Rows from block 11 of the audio encoder of a small encoder-decoder audio transcriber, named by matrix and row number. Rows with one number belong to one channel. Each number is 128 + 24 x the weight over its row's rms, rounded and kept within 0 to 255. All counts start at 0. Numbers have three digits each. After the name is the row's rms in percent of the matrix's.
After each channel's rows are labels from the 100 clips, of 14976, where the channel reaches its largest size: "loudest band" is the band of the loudest frequency at the time of the peak. Only what is clearly more common there than usual is listed. The data: short read English sentences (LibriTTS-R). In brackets: how many of the 100.
# filt: filter width-3 conv, dilation 2 (encoder.blocks.11.filt.weight, 192x192x3, each kernel summed), inputs 128-191
# gate: gate width-3 conv, dilation 2 (encoder.blocks.11.gate.weight, 192x192x3, each kernel summed), inputs 128-191
# out: residual pointwise conv (encoder.blocks.11.out.weight, 192x192x1, transposed), outputs 128-191

filt.79 078:141127126198130154143137120097156102156134125161143148156106164174154120145116128117115082105162108098165103128105147152114127149133135107108128123149096156141183114121159110155123119125095107
gate.79 101:134138133130118118123126185119113148090156104138181117088153109115100145147155094124096151136118160163098083104135123088113129145153077112158077088117137105103100076118127157115131119167157130
out.79 095:111140172110109114109111146136125168102135131098108118148132142116120138094136160136139147124097124077149171151127119152142122157085156109103129123112114121147150140112118110121101099147122099
loudest band: 250 to 500 Hz (38)

filt.99 106:144110152131121154129124124135129121146094152107126176179113159140162113146188143094157130147094125112182116171113117156120100101094175147114129134118092161155140152127157120114095128123145140
gate.99 101:147134118118132110110113127130122180103144097163132107087115134092125130161139123134127130141120147120126128115113115151131136142120111144143105089108134096107133081131121146142128106188172135
out.99 108:174088143120115126114105142126152140123158141115111140114144134113145154183126122125117130110094061108114122117156122155135110157148129159146121122118124114139117108134125126142134121140131138
loudest band: 4000 to 8000 Hz (56)

filt.186 074:158106124136105142155169076141134167171095174106117133161153115149133105127130136096124157142166118091115132136116154160133114108145157144094139138184116137099143107081092123137104147137113108
gate.186 119:185121088107139113088129114103137159120148130121130134127176124126152136142123114099118132183076109126141100128134166128123138116093122179120160163135114143123120105160117118149116133182088122
out.186 107:205132130136131165110139161115126144133115136093147109137142123117150110138116123118142124130174107162107149114147096157118159190110136135160171141170127151140147150114131107126084138147146138
loudest band: 250 to 500 Hz (30)

filt.29 096:121122157141090107134136122132092098135141111140124126103140076147134131110107167160123119147142129093115149106114160128109082105102126157128101108099174126133148101111146146094166140149123095
gate.29 081:099152179154111131161129093152107134146099151196142126134119112134128115160130120187152113089154172105152136141103102129133094108149110129123114072146156161143152131148142118134131095164154132
out.29 084:092116104109121128119082107134092090130115109099081164166128143169161135141144150111118179131093105121142158153081145152120155148129126162110114105132155100135172151153132145149146142123140141
loudest band: 250 to 500 Hz (33)

filt.146 109:094134147108105139104114125123111089125164106101103142092165150097082137076110152129094143141168120128125176140161148108161171156116131095127104136101114163154123122121140127106173150069104131
gate.146 081:140144194165154145135135136129111138149139134177155144100123134098130130150130124170119123108159145124143133150094063142121091126134128116149100128133102133128140142099125120130111112129117144
out.146 114:162128087067130149113113129091158143111102139128109112124173133156166160097114129161163125133147103110130144158129144139082112155178116145145125124125162089083143185131143162114083111115135128
loudest band: 250 to 500 Hz (39)

filt.158 095:152131116096132105125129143143106163094119140150128111082114097099104122081118107118120149138161159148084130093127129083130133160138118104165109110129146085080124135121125161108074125110139108
gate.158 087:092157148118122145194137119153144108130110170127103129139124142124124081129129100140116162109173129181124134130095100107132080174157121125115123125142138122098147141140143098101115098115105132
out.158 105:120144116150173114166105162139109124130138130129129125134107119127122137172123126128110128116180162182143113103156121086144117113073137146152143140103119118185132123112112092104148149145132132
loudest band: 250 to 500 Hz (44)

filt.143 075:160173138141111139077071098107147173130152149150094128117149122106115144136141078116147083121152136170178091134136116108112115134109114097131151101110113111127130163163113125129108099115150139
gate.143 095:127150124107120122101101161092103141121146084184120129128144138092094185163132136165087113153139124120127120082131141115119162099149111145128115107099140082143104114100065133143168131142175137
out.143 094:105156104101101120140191142156124160104096151104125099101140115121088098086130161093158119133087130169112137117117123134114152134170106125132135163134168093125143103117141151129115140116105129
loudest band: 250 to 500 Hz (35)

filt.13 120:079120149158129157134151104123151110132149161116115158147106144136127123128130108133165110077119135190129142146112116118133101169147149084118110106139106128108109130168145108105129129115126144
gate.13 106:125142094129123141140167103109123141138127165133142115099134108150105126124141089128136121112143111168102085122096142072087105164148118135134120155151134103087125127110125154113129093145111113
out.13 105:119191130107141151114141106110153088123107145127134126136123125093103129126128113086117111131114120136138094158101106120147145070157102117123126110169138091159127070132133157130127192143106122
loudest band: 250 to 500 Hz (42)

filt.24 093:139107124116143137115140082121144168146124150142098160170116130131175124122145111090179143131117079128179121159129095178151091111107124137126163115151121159133116149148115081135110131122128142
gate.24 089:196133130104139066113161152157103171099154147130102127110167121104136120119138123129113160144137149077120129122150145152111117115107113154159159115163139118121153096136118152142104145142144119
out.24 087:191107109118116122161131142109156142130135129129116114162142087089131094118116156120140123118132068143092172174199116158124099135141109130139223155179124141164121116114113134157128135138161144
loudest band: 4000 to 8000 Hz (42)

filt.182 074:113130170168115123064133125117159177125186143162138119122142116079103143149161066131101114124128198154114108118133105146108154174129093108138142091128083105137120091142117138147106149147156150
gate.182 112:124148117097109112087156112121119144098126174129140101125137126109093128122119089104121086104139145176104079108162097107103149137164111111138094134140144131096111126119124130129129120122115150
out.182 106:157130136107149085165136136130130104145112174068118155128136166147167121109113137097075125130136139129155162139084154156173103104127162130130124082141152148114155099140096158161087180141129130
loudest band: 250 to 500 Hz (33)

filt.43 092:115146064128122163150100134170105129107106121096094126132142096131096113092124119130152131128088141163121112118155136145100156154138141137160119092157136110096122144127105145112115105152192152
gate.43 092:142086120135119172137139103141144113132127152090071160137133152158142150140114121132124166135156086128143147146101112137164128097133175151091160097164123120151106108145124105126161150104111128
out.43 127:138129125117137112129176158088121128112083130120150117098120128099125161147141144131088157132139141163145102063157128092147161126148139101141095158132143108154084137102172162159158104132131136
loudest band: 250 to 500 Hz (31)

filt.8 097:165118127125180111108132147124121154088141137136122176143114135137161100147133105093128110113107133128129109157165097146104135112129130146156164119163114115112093117130101154157102098161155150
gate.8 075:112168081148095136135157127154080136149158130145077084099119125131083080111157121112151163134163128153109100104145144123139143179178119104129121135114161155112149139077092127121124131153109072
out.8 101:195104094133159109134112143132181160123145150114136124093102109118168129141108113176151167115173138100118114139193129127131101172145097145124130140122112128107106130118186141115150102112144131
loudest band: 2000 to 4000 Hz (29)

filt.163 112:136122132130165119125098128130165095136141130145124142162106158121145131166139118097142086114128102116150117173136100168125148073118134156110157139154092133147118134133107090155104133156105167
gate.163 087:147117153136106115159148142140127145140126122150131108095083139111103115144159122189106169135146146116107121112089118115071099107109138158127113073115157094127141052133114140120148142176137096
out.163 101:165105100109141155099121118123137127161128123156142079160139117108123161142127117165165124162136108117129101164189119124125119127101105149108153131148082131136108179134132146132174120120150122
loudest band: 250 to 500 Hz (37)

filt.86 078:176146151140132108084129144137158145145154106109128183139160161091139165167188091180110129123126137158128096118111115146130131137151100103095131095168091140136139094133082127160151108160156145
gate.86 072:116104154106149122092141133056151133134145123097169153089130136151117128122143115121147139124071122127122123131099126113119105114124108160123138142163099136108103087114160147136103155120063144
out.86 099:143110151123111116105136143102119171123116082118124147094114131145103172108160169125093166145125166153115133064128117103148153133135137123136137181109097132147126138111119110173126112131123120
loudest band: 500 to 1000 Hz (41)

filt.152 077:128147113098109133122192147094117142147149144133178088116132169137097101149153136092108153105191126119134126135111118166151142138150109102120110136127133156116164107122156116093119101127143085
gate.152 115:184132126119174127102144117108157171106120166100111188151125127099158126107124105104176138116085111146122105143146116157144117133134132151146180126161071140114091115169112133192120112125121157
out.152 103:106141104152083129107125126118162155083120130123103146088143108108082153152127104140106109136079110129136129104094144113152135139162138105131119139112158139168129133089138108134097117089134170
loudest band: 500 to 1000 Hz (29)