Rows from block 12 of the audio encoder of a small encoder-decoder audio transcriber, named by matrix and row number. Rows with one number belong to one channel. Each number is 500 + 50 x the weight over its row's rms, rounded and kept within 0 to 999. All counts start at 0. Numbers have three digits each.
After each channel's rows are labels from the 100 clips, of 14976, where the channel reaches its largest size: "loudest" is the band of the loudest frequency at the time of the peak. Only what is clearly more common there than usual is listed. The data: short read English sentences (LibriTTS-R).
# filt: filter width-3 conv, dilation 4 (encoder.blocks.12.filt.weight, 192x192x3, each kernel summed), inputs 0-191
# gate: gate width-3 conv, dilation 4 (encoder.blocks.12.gate.weight, 192x192x3, each kernel summed), inputs 0-191
# out: residual pointwise conv (encoder.blocks.12.out.weight, 192x192x1, transposed), outputs 0-191

filt.82:563502506501563570434469510380549513464509515489570411524411581453408431518494612515586579592506473439460427561516443609445506475353497551548527432534495517513499481481470477521535518550399518512514436471458537609483544545524434524541590471674345559530492511454432476551520481449478459464483504560470520538463503519528441489487468433515474543447514485576563509463507558523507483508458483531516536502566568529490477474477565491532586579480455570390485529370563442510488563483526497534480522426473510553514412484538515441542553495504500495488472501496507514531477491428515482482
gate.82:523552546492511469545559558538492454507469438429467578526396503403476493528530464425504504496524570513603568553533486494538559542505528376473407521568597521451501480518536441580522425571473543488533512545462543482425454475522441450477615514490508547458409517442503507419517542497565500513535415523466471382529482564554505495459568404491399433466504431533488600455443497484399541502493530466528489516476506462420515471478574412464498468568570455524574552500593560451540456467527490465431551474544439532527524463417420548604462532384447517450506497461552458498541475567545482494
out.82:495500572508496486453497462492521414554480590517459508459506533474454531511556509536467534504464529520512638451514478427417481566560436539496463552503551550434463561447472525466465450542525508470430459458524571491535532616545479498506430557525522507467456472454490455457580431569507489482445494502465593562530548514523448506453522520553483548542521599444513496496523469458496450440540454485516575528367395521442467506505313478548524506511407418476443524620490475482557478613497416527537441497496606479576510525478515504475545484495550539460536464458521345409499552484525430404
loudest: 250 to 500 Hz

filt.3:515394543545448470546563521535524528584504423434514497536546514412493496476459453458492437422503422511541521511543494516526541467547566527512510495570589511509532442399498478595442496590554600453573465516463555450444562460437506461452616493440549568468390434470501539444440521565543615433459451527501513486459504388520513443393404524443552457430468466503543444506531532496470546462496611429462453560499521444542541530564472490464427507535447506508494577467497416564534439539508463449498479494447515523551607517524414569548519543535469477514464465457491501565505427597556522558
gate.3:490486495515449390566570590460568467608571496476488504530562514451503480465576457472478453451487509564575541407527551530508460523498496408488513524452549539557515568459468472501429488484444548487581502438455500424392492562440497476572518484493436560543450442525559490476487492605595590467385410515483447427473559526451431481489497439443439456434593521532599522479442500530461537461495561491545462479530553440548576516568487572447432552493546462572490500424566537483490500548483488577532561532490447463536460524595497579488494493461543436573488505511433470533477406495610593539
out.3:487547491517560528516420535531421592406518512491533474494478414550567414494457531346493597493519555478504479502555508454560564528544580535479461516555525516466587627544548564501471448582508486485506537563521577535503465508497519521458452506503483505417465454578458497498559606484655529497496608461554567438489477572566434387525501526534437477485433458429474438578527520442557542485469560525489537465421503527478494552556579469510523366518529482539557540583541526580557568508537470456519457492523539508510476505516520495540556498491569563562467509438514511589566549561431495491
loudest: 4000 to 8000 Hz

filt.67:477533476560481484453463529539448473429379489474426583515546420524554555560493541432527505459527442435482492502474459438541543440439515510412449507501495435425420483470515581490544530490501456505527543404485555537483585429500576574509489484401586408398498582477572502548422504470524551520494553548461545542532465483480593550489492551463528569568395523394523504480536516516497549518425505449465519490535543537443518520427519403510457452500546533513536593522527445555491512524551488420458519532502531554496578485440437552533451550587503488567574493617476577459514527522380405419
gate.67:556521529490567487521551443518448554398442527511477484574501403489433500481540604503551530539529605449499434512551408453438502429464493498433434607533516488471577427447507445558553501517425566501521424411517554599511469471507479436506533488573411485436546547507524544507462544404458461520539543579590495534500532436447541551524497490434516507440399502476514483457524560477544569524431562531393541530605425563412457590570563575494534455524552521484510520467486487445527574412512524417481514464554537477540457468526508457470517544494570428481457476476562494456568471488467417580
out.67:451587509457519503486592463433452503494584450515522574503522409505529544523541467508551471475505606508479399551493518549481597417344485471475495521540569535574414449509555483386535500547477500525496506405510509485500460457482547536445459390528485474416548556546512504456453560524544448556472553547508485552458430500530470543587449513483569484438492493501461463430462548497511495527371587562454484447515511559538615451581532490584498487440479552399593474461588471538469432469517534408493489432547550580499587469498475419469545568491521485465525553488434543501568563504497498545
loudest: 250 to 500 Hz

filt.184:418490444573459473480511594571421427519466413502549493454512471503610564561532494519488488500484412575559605479448534458611544515518523528489498475481478479526466538539440565506417557447535476476499530479456509502491528463548552496484505471506525481464420488470507410426545442497624600500530418469376522515499483481510506472480490563504469526581455461430474495468467433588477492545523422436433445476464563413482521483514526393527448436505489436562539521544495493558562439609472521426523499595469469580490529522520463639541479454508395574566536567547428498509475547570466526422
gate.184:507508500445547486509482381551492447502547464509512526508484490538366485447474489498465437519488622536471507514476475450412457508472524419450482583522480547524541549547581433519531435538453484511466418541581448495569451543471521379427499537609499547518556541558507509554496493540452422535492489507529493449524524596459534516650569424581449418406498470553449506554494462404464462549550520534490455519436445589448440489530440599472555547529443504525505432470548530426522553479538546533474473448499519505501515547489560412467488474425588444437473454370525506585542552450498487554
out.184:535539490488564485529530543440444522496548468516575507469518473522519498466437612466497620519491582459457486586593572506556578374536453514409534474532574395578529443557615420531589476528611475504492521579531424486432495475530492571553514412521553525459536457527571473564419474508589499501520489529605531402489429534479591462520521496484549433527495468461476528485487585522526511549415576460475545471574520606441479572384501491536497441516536464460502521479465450474497535541481451422453447472527447509539443507485473483474509589609471532518467554514435558471507467485493523540
loudest: 250 to 500 Hz

filt.148:521451530459530507434569432548509464418541450581575484464476531547431489523492470436497501514552470392426445527455493490389498413594458454528505498497484533509499488559554514481525531523520407558447471537573423498590499566496505501447515602564485459516550553567535474528511519472489443531553490490524553524469427527514502475507577492487528474486448528506456579609471474436497434561521454550525501428519398522502415494500502612443552540457454613452407485559501487480587549486556555514471435399464617490454449593438573414508510484445573457391523427435430503553500527436471499443
gate.148:490410525567502489467595488519442538517425542505467403507586451501536491495462428463487482518540412422510496488519503467577453458563595547489412396474492434460473454514399583488445557548515439570550538520451522566463612499511415551482486511528467468472460422456370463502526558496517511443528498554437548536420448499510456436454522559515586570478476504447596549474511611600523542508523504442488541461493517451501556495543490447481481490433437591533498503427419399566479408565432546472518480605482487527516463466492526560479545451570459551557506554498470489512427486568446561440
out.148:494511492447426476499523451541510520590484473622492497469520561493422536535443551528450654600472534431463565586543479431489512540450435462580500459494478545444557587479544510443493547490494494431475445513547465479363504524513544465538504572528505464435406449509509540617476485466474485495505492509493518541522505510479492457451527501533528486484543503406544547538422419575524544475504483495389574498552439548502430505557520493533497509421465533390436637500485535507481472556478453569387519563456469447607465535642541538496475490587436531408497502531494535418441479480511496489
loudest: 4000 to 8000 Hz

filt.154:419510489513439477569508512507464446517465503560479466470573467615556511513419539480563541475375383439400478517519557490484392470483445504392528518475427494553446506545472518426480532434552505589426528558581451531508483518508539540558433503418583500439615456535531516513468433465515508478407535522535488540450614485543514502454451534609531578541489532525511478523535442483561529466482442564426565462582534473494549467518394469488508489523491483471410471494495522504493514459474562524568470563503634490432487507518545485430481522509398498453495485582465563473466547441587561599
gate.154:492548535394504524495446519450555422536547584479514505468440582486397452530521494544468469458551567491479471533578528539469531539509500504559565541539521568588501556450511455587421463487454504529475414597502495492505439562497444412462505570488371582605514458484447448434571472585483449451555445465483473450459506456494444452542539418561513425415586457596462481577553475438506435482549510569577463529494482504538473474507443506530605552521466492476460501478539554437517531473493502600584456447469475501480448500562453414503551502473530513413420487435517480604515547400575531510
out.154:519545471621507631523503472441452526517483557464447513596476447431491374529511405521445499470516381506516484517460439601501487525524531494461529485501456512451424505454480493445536541460525518556462512511447471490427486533496503504522485489442536482556515482462522514520551418562435514484565402445525484548463428489413454555527450477597497531476601544618477545425500473626491417500504434518462367504386447338459471506462472552512461583557577431512457448535475488438512413441444496532526534495438500518488558446458415495518543564489522487479540414506475472498494449509453469522
loudest: 4000 to 8000 Hz

filt.23:530483521520444580522516459482479495482548422509483561564476490507561546441444519498416410399459491608501513532490431464472507477481548481476439544484467527496537456526528505499628514463456523506550460572503506595515340452512523392490501482427539544550571524507627581520442565568412506514502455412530439533559576470494599561392502450487541533486524508477498517466540482491513490476572407470537335526537414539491477577501467523536462466579498474557454486544428417545449473471497385530469547475506485483539527561559499506481500468476530454456491386500559442573477531436463490553
gate.23:478477542642469548508554463532432460505507472539512445487474418449543562516551479443587590443527479518522470529595487486565583493431580563477469437501529476456483551472426498511419567510425449585498516518456511495444537466468453557536536462612463555469494478427495498463491462520523530441528544461402531522415504466514441437429481562537544571439509516429591497449518500573525487480435496537434543434513578407539548462497548487519468458433425556387522527419402554557538549404492465497446437534461518508513510501585441534494556559538439597528489510592457462481475374489460543453
out.23:398528467461447489535556491538549521601470493450433538462508504568581555538572553505422551569568618452529518596546461469432639519496560448534407494556482447462446426432522491474450523518496491521558453450518450476457545461508438491485523507480495621368555549521540489516423585473462413583504507514570490526466532436532481505558513447404593485477484481439435530481464546515492519515569561532522581527522390559559498514492548515519568572453512509482585558563617519555519455548478484420481480467471505558500588474485461523450534497502505567476503543436508598554573522447470504499
loudest: 4000 to 8000 Hz

filt.124:584524464501443557574523510560495520448469480421459574566467466481501528483467447519496570442525525496537545516489470564453528532511420433448457559537511481461568444473559414556549382520457571441496566461478521542506522488501525479528546514505473517477491545453513541424503502492472447488478517566551443461559473480507508507465493394480418438516519422505486547498484530424399572473524522444508576549499438498395475560510601464431507516570606441554522569563636552381511507471573511470431583451570490463595506480477504501561428570415568438516569506451595465443539522487461429617
gate.124:496469562537424522464452515503532501537466535522433464473540482421562528578422492518504484420491485589453500544501464488484452422455581573445505524514505504484470533501455609519443496572444496557540512541604471509535471502553559603504503497356519449470481405491459432508563491537572533463450577502436599467523584543568527533374428493447514564518524581474598566443511589468546541481489546442398490527460543551449520468372498422547549520491518500392467484494469517531508434535475422500430490466502479583475530460403484526501555471575513578515576406418501522482505485495483571459
out.124:500530494476558436529528593452460476516487535487526515396408494523449487528481528479439542546499538466523487598562500526517566394523482606518497479576520508553461469525508372565422418604497560382504528533580491429489559455515450519531447467493561450332467492577494519489499507455553526562459525551534516439528546592527491527539505502620625424517495469419510472500483504493503543569467564432531510518445501454527476533459549498556464441508416478498579528460518464490602542480488511478385514490479497457550477498460533545584396543503526549497461578553466603408540508505510540560
loudest: 4000 to 8000 Hz

filt.181:404481458495460516442468440482430456526534495549540471425569552520550504545521428404529513468470454515472497487528472456525520407580554585510595408522473460461496524505516559533457564507611458523453565591551442498472529532504553528413466519443571467459460393534516468534520495461496519478540541484504511604456517462506470526473499602580589484484486615485565454524505497532464440522524517454516420491521523511613564440477440427453420488458466540432430477428392470559459356574487565527541431532442507513441550476493485557491550498531351548514427516519492447512446499560507560453
gate.181:563562520498548476584555534495534530460413561541381516512517541524453479567506480476487464565446465401550414511490474547491566565567450464454515534545552470535530526546522426492523385515495554456511473410446502523436533501552505489490513465542490599461487642542509478456549506540526507566513345434533479446480337593516500462527581510468468416512454486484473511542465468504467514539496502480522459561373493490513493532426543566549477498494523525533523473463489534354509399581518602541474597578533497552473462493421498533566515555437532523510544509438549518482499562563495415495
out.181:526500476535566470497621503458500527480437512508520516498496528434507595486477558483509469497486525453568519489452489555464484497531437438547499485441460393536532441481539513509443522471498521503602461408513448450378571496504367482570461461531510566519490580521428459495478549566488501528543482459490497555524393418498576517569474542501591533437528370508398501507368473476538416505472524491495549413466489497517450521505491456467492518424648501456471596421441468486457519496481416531446466539593426447593454468501494535504433568527559495530492522617543582458455437428517523486
loudest: 250 to 500 Hz; 500 to 1000 Hz

filt.9:567494530511482454562477463495485534497495508486497462531497460451515491440458474559463470461540516531544523471495448450528493488525566409516436544563515544523498472425494498575514516604419567486568454536500575543499432495463439455548460398573504514434466564416457544483451585520537526437504473463449392487452580443495461487521399488540513501405461490558593448489484565565504616447563579453426428596506510468488546547499511526543400517528531499486512599501377519450489586574539445485493480463577506528595543484445383545548506615501541457494455443568534624528474475527433450547
gate.9:453460529455466532437524477447601476547588507522603507463507603562434454517442453516449458504546497463444504495482567589458473566492570526607602497451443617595529563504532470496490498508459471540460456574489460515488448604480511469454524590497489561614486506544563486436518544597491431487555455491527500449453484447488461475442504459523511451476594467603478488518461500462463412437528473612605494490444481538531463448526433410455582586490454530469480455449528568461441459567475496600564459468445467480442460590499527453493512465487437546461496521442443451585496502437564512504
out.9:517492521480526430523494499481413469461552508579535494537469483565506487541460461504569531517567461493458505515559540446476580518503549574376593483615516528477585608573527556561522539590474476504456596556480511603507587385578500489543530456493526514429539530530506493499556515406503473479525573576521459564446494485552488453534487466425561536537369516447515471447548564515534577574499605469481523543532474538461491495510577381485505434483442558474560639511477506509481515544498482460480488464530483553627466565551488425525586525536448500608478517521522564488534490542464573530
loudest: 4000 to 8000 Hz