A small encoder-decoder audio transcriber, trained from scratch.
Model: log mel input, encoder arch wavenet, decoder width 384, decoder norm layernorm, decoder activation gelu.
Data: trained on short read English sentences (LibriTTS-R), 26041 training examples.
Rows from block 7 of the audio encoder of a small encoder-decoder audio transcriber, named by matrix and row number. Rows with one number belong to one channel. Each number is 128 + 32 x the weight over its row's rms, rounded and kept within 0 to 255. All counts start at 0. Numbers have three digits each. After the name is the row's rms in percent of the matrix's.
Before each channel's rows are labels from the 100 clips, of 14976, where the channel reaches its largest size: "loudest" is the band of the loudest frequency at the time of the peak. Only what is clearly more common there than usual is listed. The data: short read English sentences (LibriTTS-R).
# filt: filter width-3 conv, dilation 4 (encoder.blocks.7.filt.weight, 192x192x3, each kernel summed), inputs 64-127
# gate: gate width-3 conv, dilation 4 (encoder.blocks.7.gate.weight, 192x192x3, each kernel summed), inputs 64-127
# out: residual pointwise conv (encoder.blocks.7.out.weight, 192x192x1, transposed), outputs 64-127

loudest: 250 to 500 Hz
filt.80 071:136203104103174099109122159124154144183094130128147152188083158133145074123172142133133057116097155104111160098093112101194131168115136110132121096101089154151121130155078155079153154113147124
gate.80 079:154132093158125131094131091103110136161147068141135180088098101135084163106139153145122109102140147172172114120062160182126110140154096088151178078117125103124133104118133152100133053149093083
out.80 103:094159147126126115142126137203199122131093127075151150143103141125180129076139128167082115128115117154121109118148116087120159123132100162129089119101130164102096177183123133127137130109122172

loudest: 250 to 500 Hz
filt.52 110:177105149153139106140147123111137126185132155154120149115109143128086138170030127131058113094157120133149175209108174159104106156170168089162094134147137099114099239143169161156084099185106103
gate.52 078:142172150065095099114147172046149119093182178133081176154093107097122142078098121096185216178073128153109087152119107088118097132145088073132095174106104109098102095164137202133066083130168132
out.52 103:146136147097182139103144131129153112156167116166193117123106073111193115189128132132161069116118117126153138102092114205153065094128125145125137178157122071127105156089187168163117131139115146

loudest: 250 to 500 Hz
filt.175 084:142167106134174160175128168117158129204110125153101147082061158098127167092123128158130067111104165134106173155055181125120137160140144124116105118095111108097138089142116121139121104198119093
gate.175 096:145157142101126141166127106136162143202116099173092167080178158116128134105126188081069155163097127122202085111144155080095132098085136082113140202166153110092188176136095091102114126135158151
out.175 086:107157175161155106141108164159206118134127121093107143149083147105091136072134153089093098125179164154168126163100157093150124109113100092152131161105094118167138159187068089135139163122152092

loudest: 500 to 1000 Hz
filt.44 101:134123224101157123140135186144182147115117087100120184089135133090166085136117195122065100115128091117145101164147165126149093088122169154160076162145180145162120109150123103096087149114162103
gate.44 092:134091103120137106129086084125090105130116112122189096137170156143097140071090142120144127075140143094101115081102128094149129118072124115100208157146090136068202090122102045139127129137167125
out.44 106:136168156122147098173101014192136114129109157114123144149145121155126109146129077115161123138137147100119147122142049061142131131097144141116144145132081176076095100190172134143095094189151089

loudest: 250 to 500 Hz
filt.39 084:087143035139137134063090133125078100119098127166120094125119144157153122088118061186162115163124103094091129122110061187093172153107056098104095149118077124107170106134155131189159107151137141
gate.39 093:134161148097133139108137164173127108110137050062091155079140136134161101125135132150084113108125124172129145156121191124141084124148176119167128108170166107178082111131089169118134108081109122
out.39 106:089104071088083111101133143149043155145143120120129096133158122082109159136118163119185167157088134113085174104069134087144149123097146107117100121108145161084107040076078097126118123130087161

loudest: 500 to 1000 Hz
filt.81 099:105169088162112156115111130138118096099169125095096096124109049153087116142128107165153186151134174162098124071126135075139137099120080093096107124060090097147151113098098103142183072159171078
gate.81 094:132166106131103156132100106192072101141161126117204085181159163175080144136109101141146153113152171110146150096118152150080145123065111103098145128180119130084151110075114114189148169138039099
out.81 106:078082124176141145108132133076115161173131122183107097132140125045091130095094180118127116177120043086128154118111178195112105153151180123145137111114198091123112123132139174143139142083146138

loudest: 4000 to 8000 Hz; 2000 to 4000 Hz
filt.168 113:192116160141164102143174171072181116182088163149110183079091177096101142103154136097089143110128131190156141154127183148165133168202124105199147146138185084159085104169134169076097099170156089
gate.168 084:102090151170141107175107124139101141135111181191111138119141138172150108070146108081159175142127177110103077112128137121144184151099112157125116148119110150104167180146127158141100144136168157
out.168 086:134100150124203149115126106116150114121130145129099089133097103183122104072077148138123170170147185116142070135077116127148149110049069144147167121060116104107119191165129117171062131119121105

loudest: 4000 to 8000 Hz
filt.135 094:135144054076173167143130119142105102108105159162131140136118080128131223172068124188130106104104131111122178104091141113109162138145165086103120140124090077106141110108085114131176123147101105
gate.135 069:128152181160116144105111163086182150110108150166179117160109086125146097101092183097146184106106196105121060182149115136138181161109078135141064138094111077151135187145112156127156111147163128
out.135 095:092141159145137116126100091099071137157123113134154118150122114119109106157115121081187101165129108110166149097130133144145143135195192091119118162142111107180145165091173147119178115104109118

loudest: 250 to 500 Hz
filt.29 098:167154142116139134199135148061140126168139123167122095170167141130103158100088121135160160150096159143137090107092068101112175111121089100138169118127077130141144105131127077119114104172132131
gate.29 091:123170146097084138129158130100175178128080141126087160076110098101157139147070136122124160190060114127106113148117090142135182159154107129115113174141173106113102175151118151108093085174157109
out.29 103:118178108109137137077152230154164173072125142140094153111163086111104121155126087124114132137168172091119112106197148143086140160180100086081068140158132110146130074142093158137202145107129154

loudest: 250 to 500 Hz
filt.106 119:156063126082192032116138182111101168099124111078137153118101167121166135060137116119174120073159146115132164161135131193184090134175209159161157097100170153145093091164171144079077159130117176
gate.106 090:126162105164152040102140178147147076122099139189171159142105136157182163117126086149141115169172122156155219152149091143167088168161188149151096087129128133098077125169159162097067149127103121
out.106 107:088068123153147073079119167102117150125106113120128176108128154108153152173167165129161061150118168083143172120130187154181112124149146136146146087094118159152141167094178132098134164106142170

loudest: 4000 to 8000 Hz
filt.136 087:149099139149185157158120140084169182141037188133098161112094114124114133108176158157129094105121109097171174145147171171174132181173167121147126138134161114114096145152135139107115133144102140
gate.136 088:184120108185092130179080136104091064193119138128138115127151193135074139089099127153110082107106136114165103153110143165091198127076088082150154137114104094090151141122106110147140109119092091
out.136 080:086109137117181197100082102111072093156157170084145136132063137132110148153175123155049123132121111145140137164155090092117156105094146138119150097123131132168079130134116078132128148101112125

loudest: 2000 to 4000 Hz
filt.169 093:173147117166147087146116186137121120149107147111184153112088147105094098148145157140096101088112090136176206175115163195135104156184169120160102151163149074131091133142124194130115144135093127
gate.169 107:162086145149108107165030161149105098144137175033118090157114129141116133090173120108144115124110079108137099158189169125122176108079125104117161163176108111146134079122140144131112147089122102
out.169 100:102162175112129125147084119153227108143160136148143158162077112180144107067117114152032075101128124182150097200151067116109197118119123141132107126123114117138092138241103100139099147166133139

loudest: 500 to 1000 Hz
filt.115 104:131131084141146071105108099102105111087157179186185117094099136167130176078123119146219143111141176116117145147074120136122161136146139129096097093087101141090165100165156119157123085153121131
gate.115 105:148129164143195127152122154147085131149140129107160106144128161135137171124166080161133079095117144080136189144159194157108139147139171123145193089169109105126108171084179090136136149106076150
out.115 091:142141082146121117087082087171086125108108159137144122107184096150136136119170088072189045077105115098118143080084123137123149164110060145086144145057151104105190149108150143120113132140090108

loudest: 500 to 1000 Hz
filt.155 109:179116112148180112102121162133125064121181112048168166086141155120100148131141096196106129171102185177147147139103189175110095163142146081173114085108152100156092123090126141154182109155095102
gate.155 113:113147087190107188150091079107105104116132143146152073194156095136108163180083079196182129136158143091108166102080110143085162136113123143071127132131074125087155196108093090195139136144095126
out.155 088:082131130115157147171154117065056109116110113137175127134153161125101151181154102117164045154096105072137165092109137113173122123136142156136154142119110104145127105067149182138143130119135137

loudest: 250 to 500 Hz
filt.191 078:174065144188176100188149152108153100150110141081193156060095199141086153129133161143146053106165214149184143127097149157115101126145161093152159086105154111101112147123127099107124129171143086
gate.191 111:147138137135173099117166144101158130183098161127067177088075119106121137146104149127047097077136109165187156192124190156195106134183179129169118116105177092146080191189175159100104125087124097
out.191 103:153135048144184117098141142152192068119099112159070124144178121121152127106133090140100079066122112186101135119141106092099134122168103135094102149089144168137133089112137135122193071131130170

loudest: 4000 to 8000 Hz
filt.28 095:137153158151142169144130077129188123125104121167050149118095111068110103159114150055081148173122037115152125105164083166118147136156117136163099168137179120159102100161094151092130129144164168
gate.28 110:154117138135127111149145155093139133154145172089151116108078153125121168137155095154150201156103154133158117162120179142101145192173113062133077147101097105135090162119139158128125076188125100
out.28 108:119218166122039132135101071110123114111115139112164148127104113181103130136129113207060143174162105088127136198187101117085210158141104111132083073132172111093073118142101152097099159127142071

loudest: 500 to 1000 Hz
filt.121 095:099149169170198077101138122158086090100153096138143112166107146109153104162155077113140135090098120122145143129154082159075100157163162101151129061096110128173057091114168119128199138137089135
gate.121 115:105135119103052142126131129179131167109116116094060140127121078107127117175140180135131177185093098151095094113147078113061176148112056105089124140151118094141097136086070174173162102153175088
out.121 107:139164122128148142168139065127092123124104099107171104092122130154116167160078200191086106152119114093138108101148137154158142101095165167095067116134166096128109130133130142092085140144143113

loudest: 500 to 1000 Hz
filt.85 093:112168151082198086136173150112135209167098102136098157138147127090187162164094104116133138105177142103133200155148081105134084152199188134163104173151171147092092128179133147108108129071162164
gate.85 091:151108135204101135157073089114074098157106179170108082109121111192103147072092133174168155161119097101121103162127182140114195162107099091129121147061096115108145176106135099169116117101091101
out.85 093:131119157108155159181156095101148113107159146144147109183132127212172116075152104158126169152128185155186105176147116176129128130116143163124105196071136114109156185166144146109122081151129162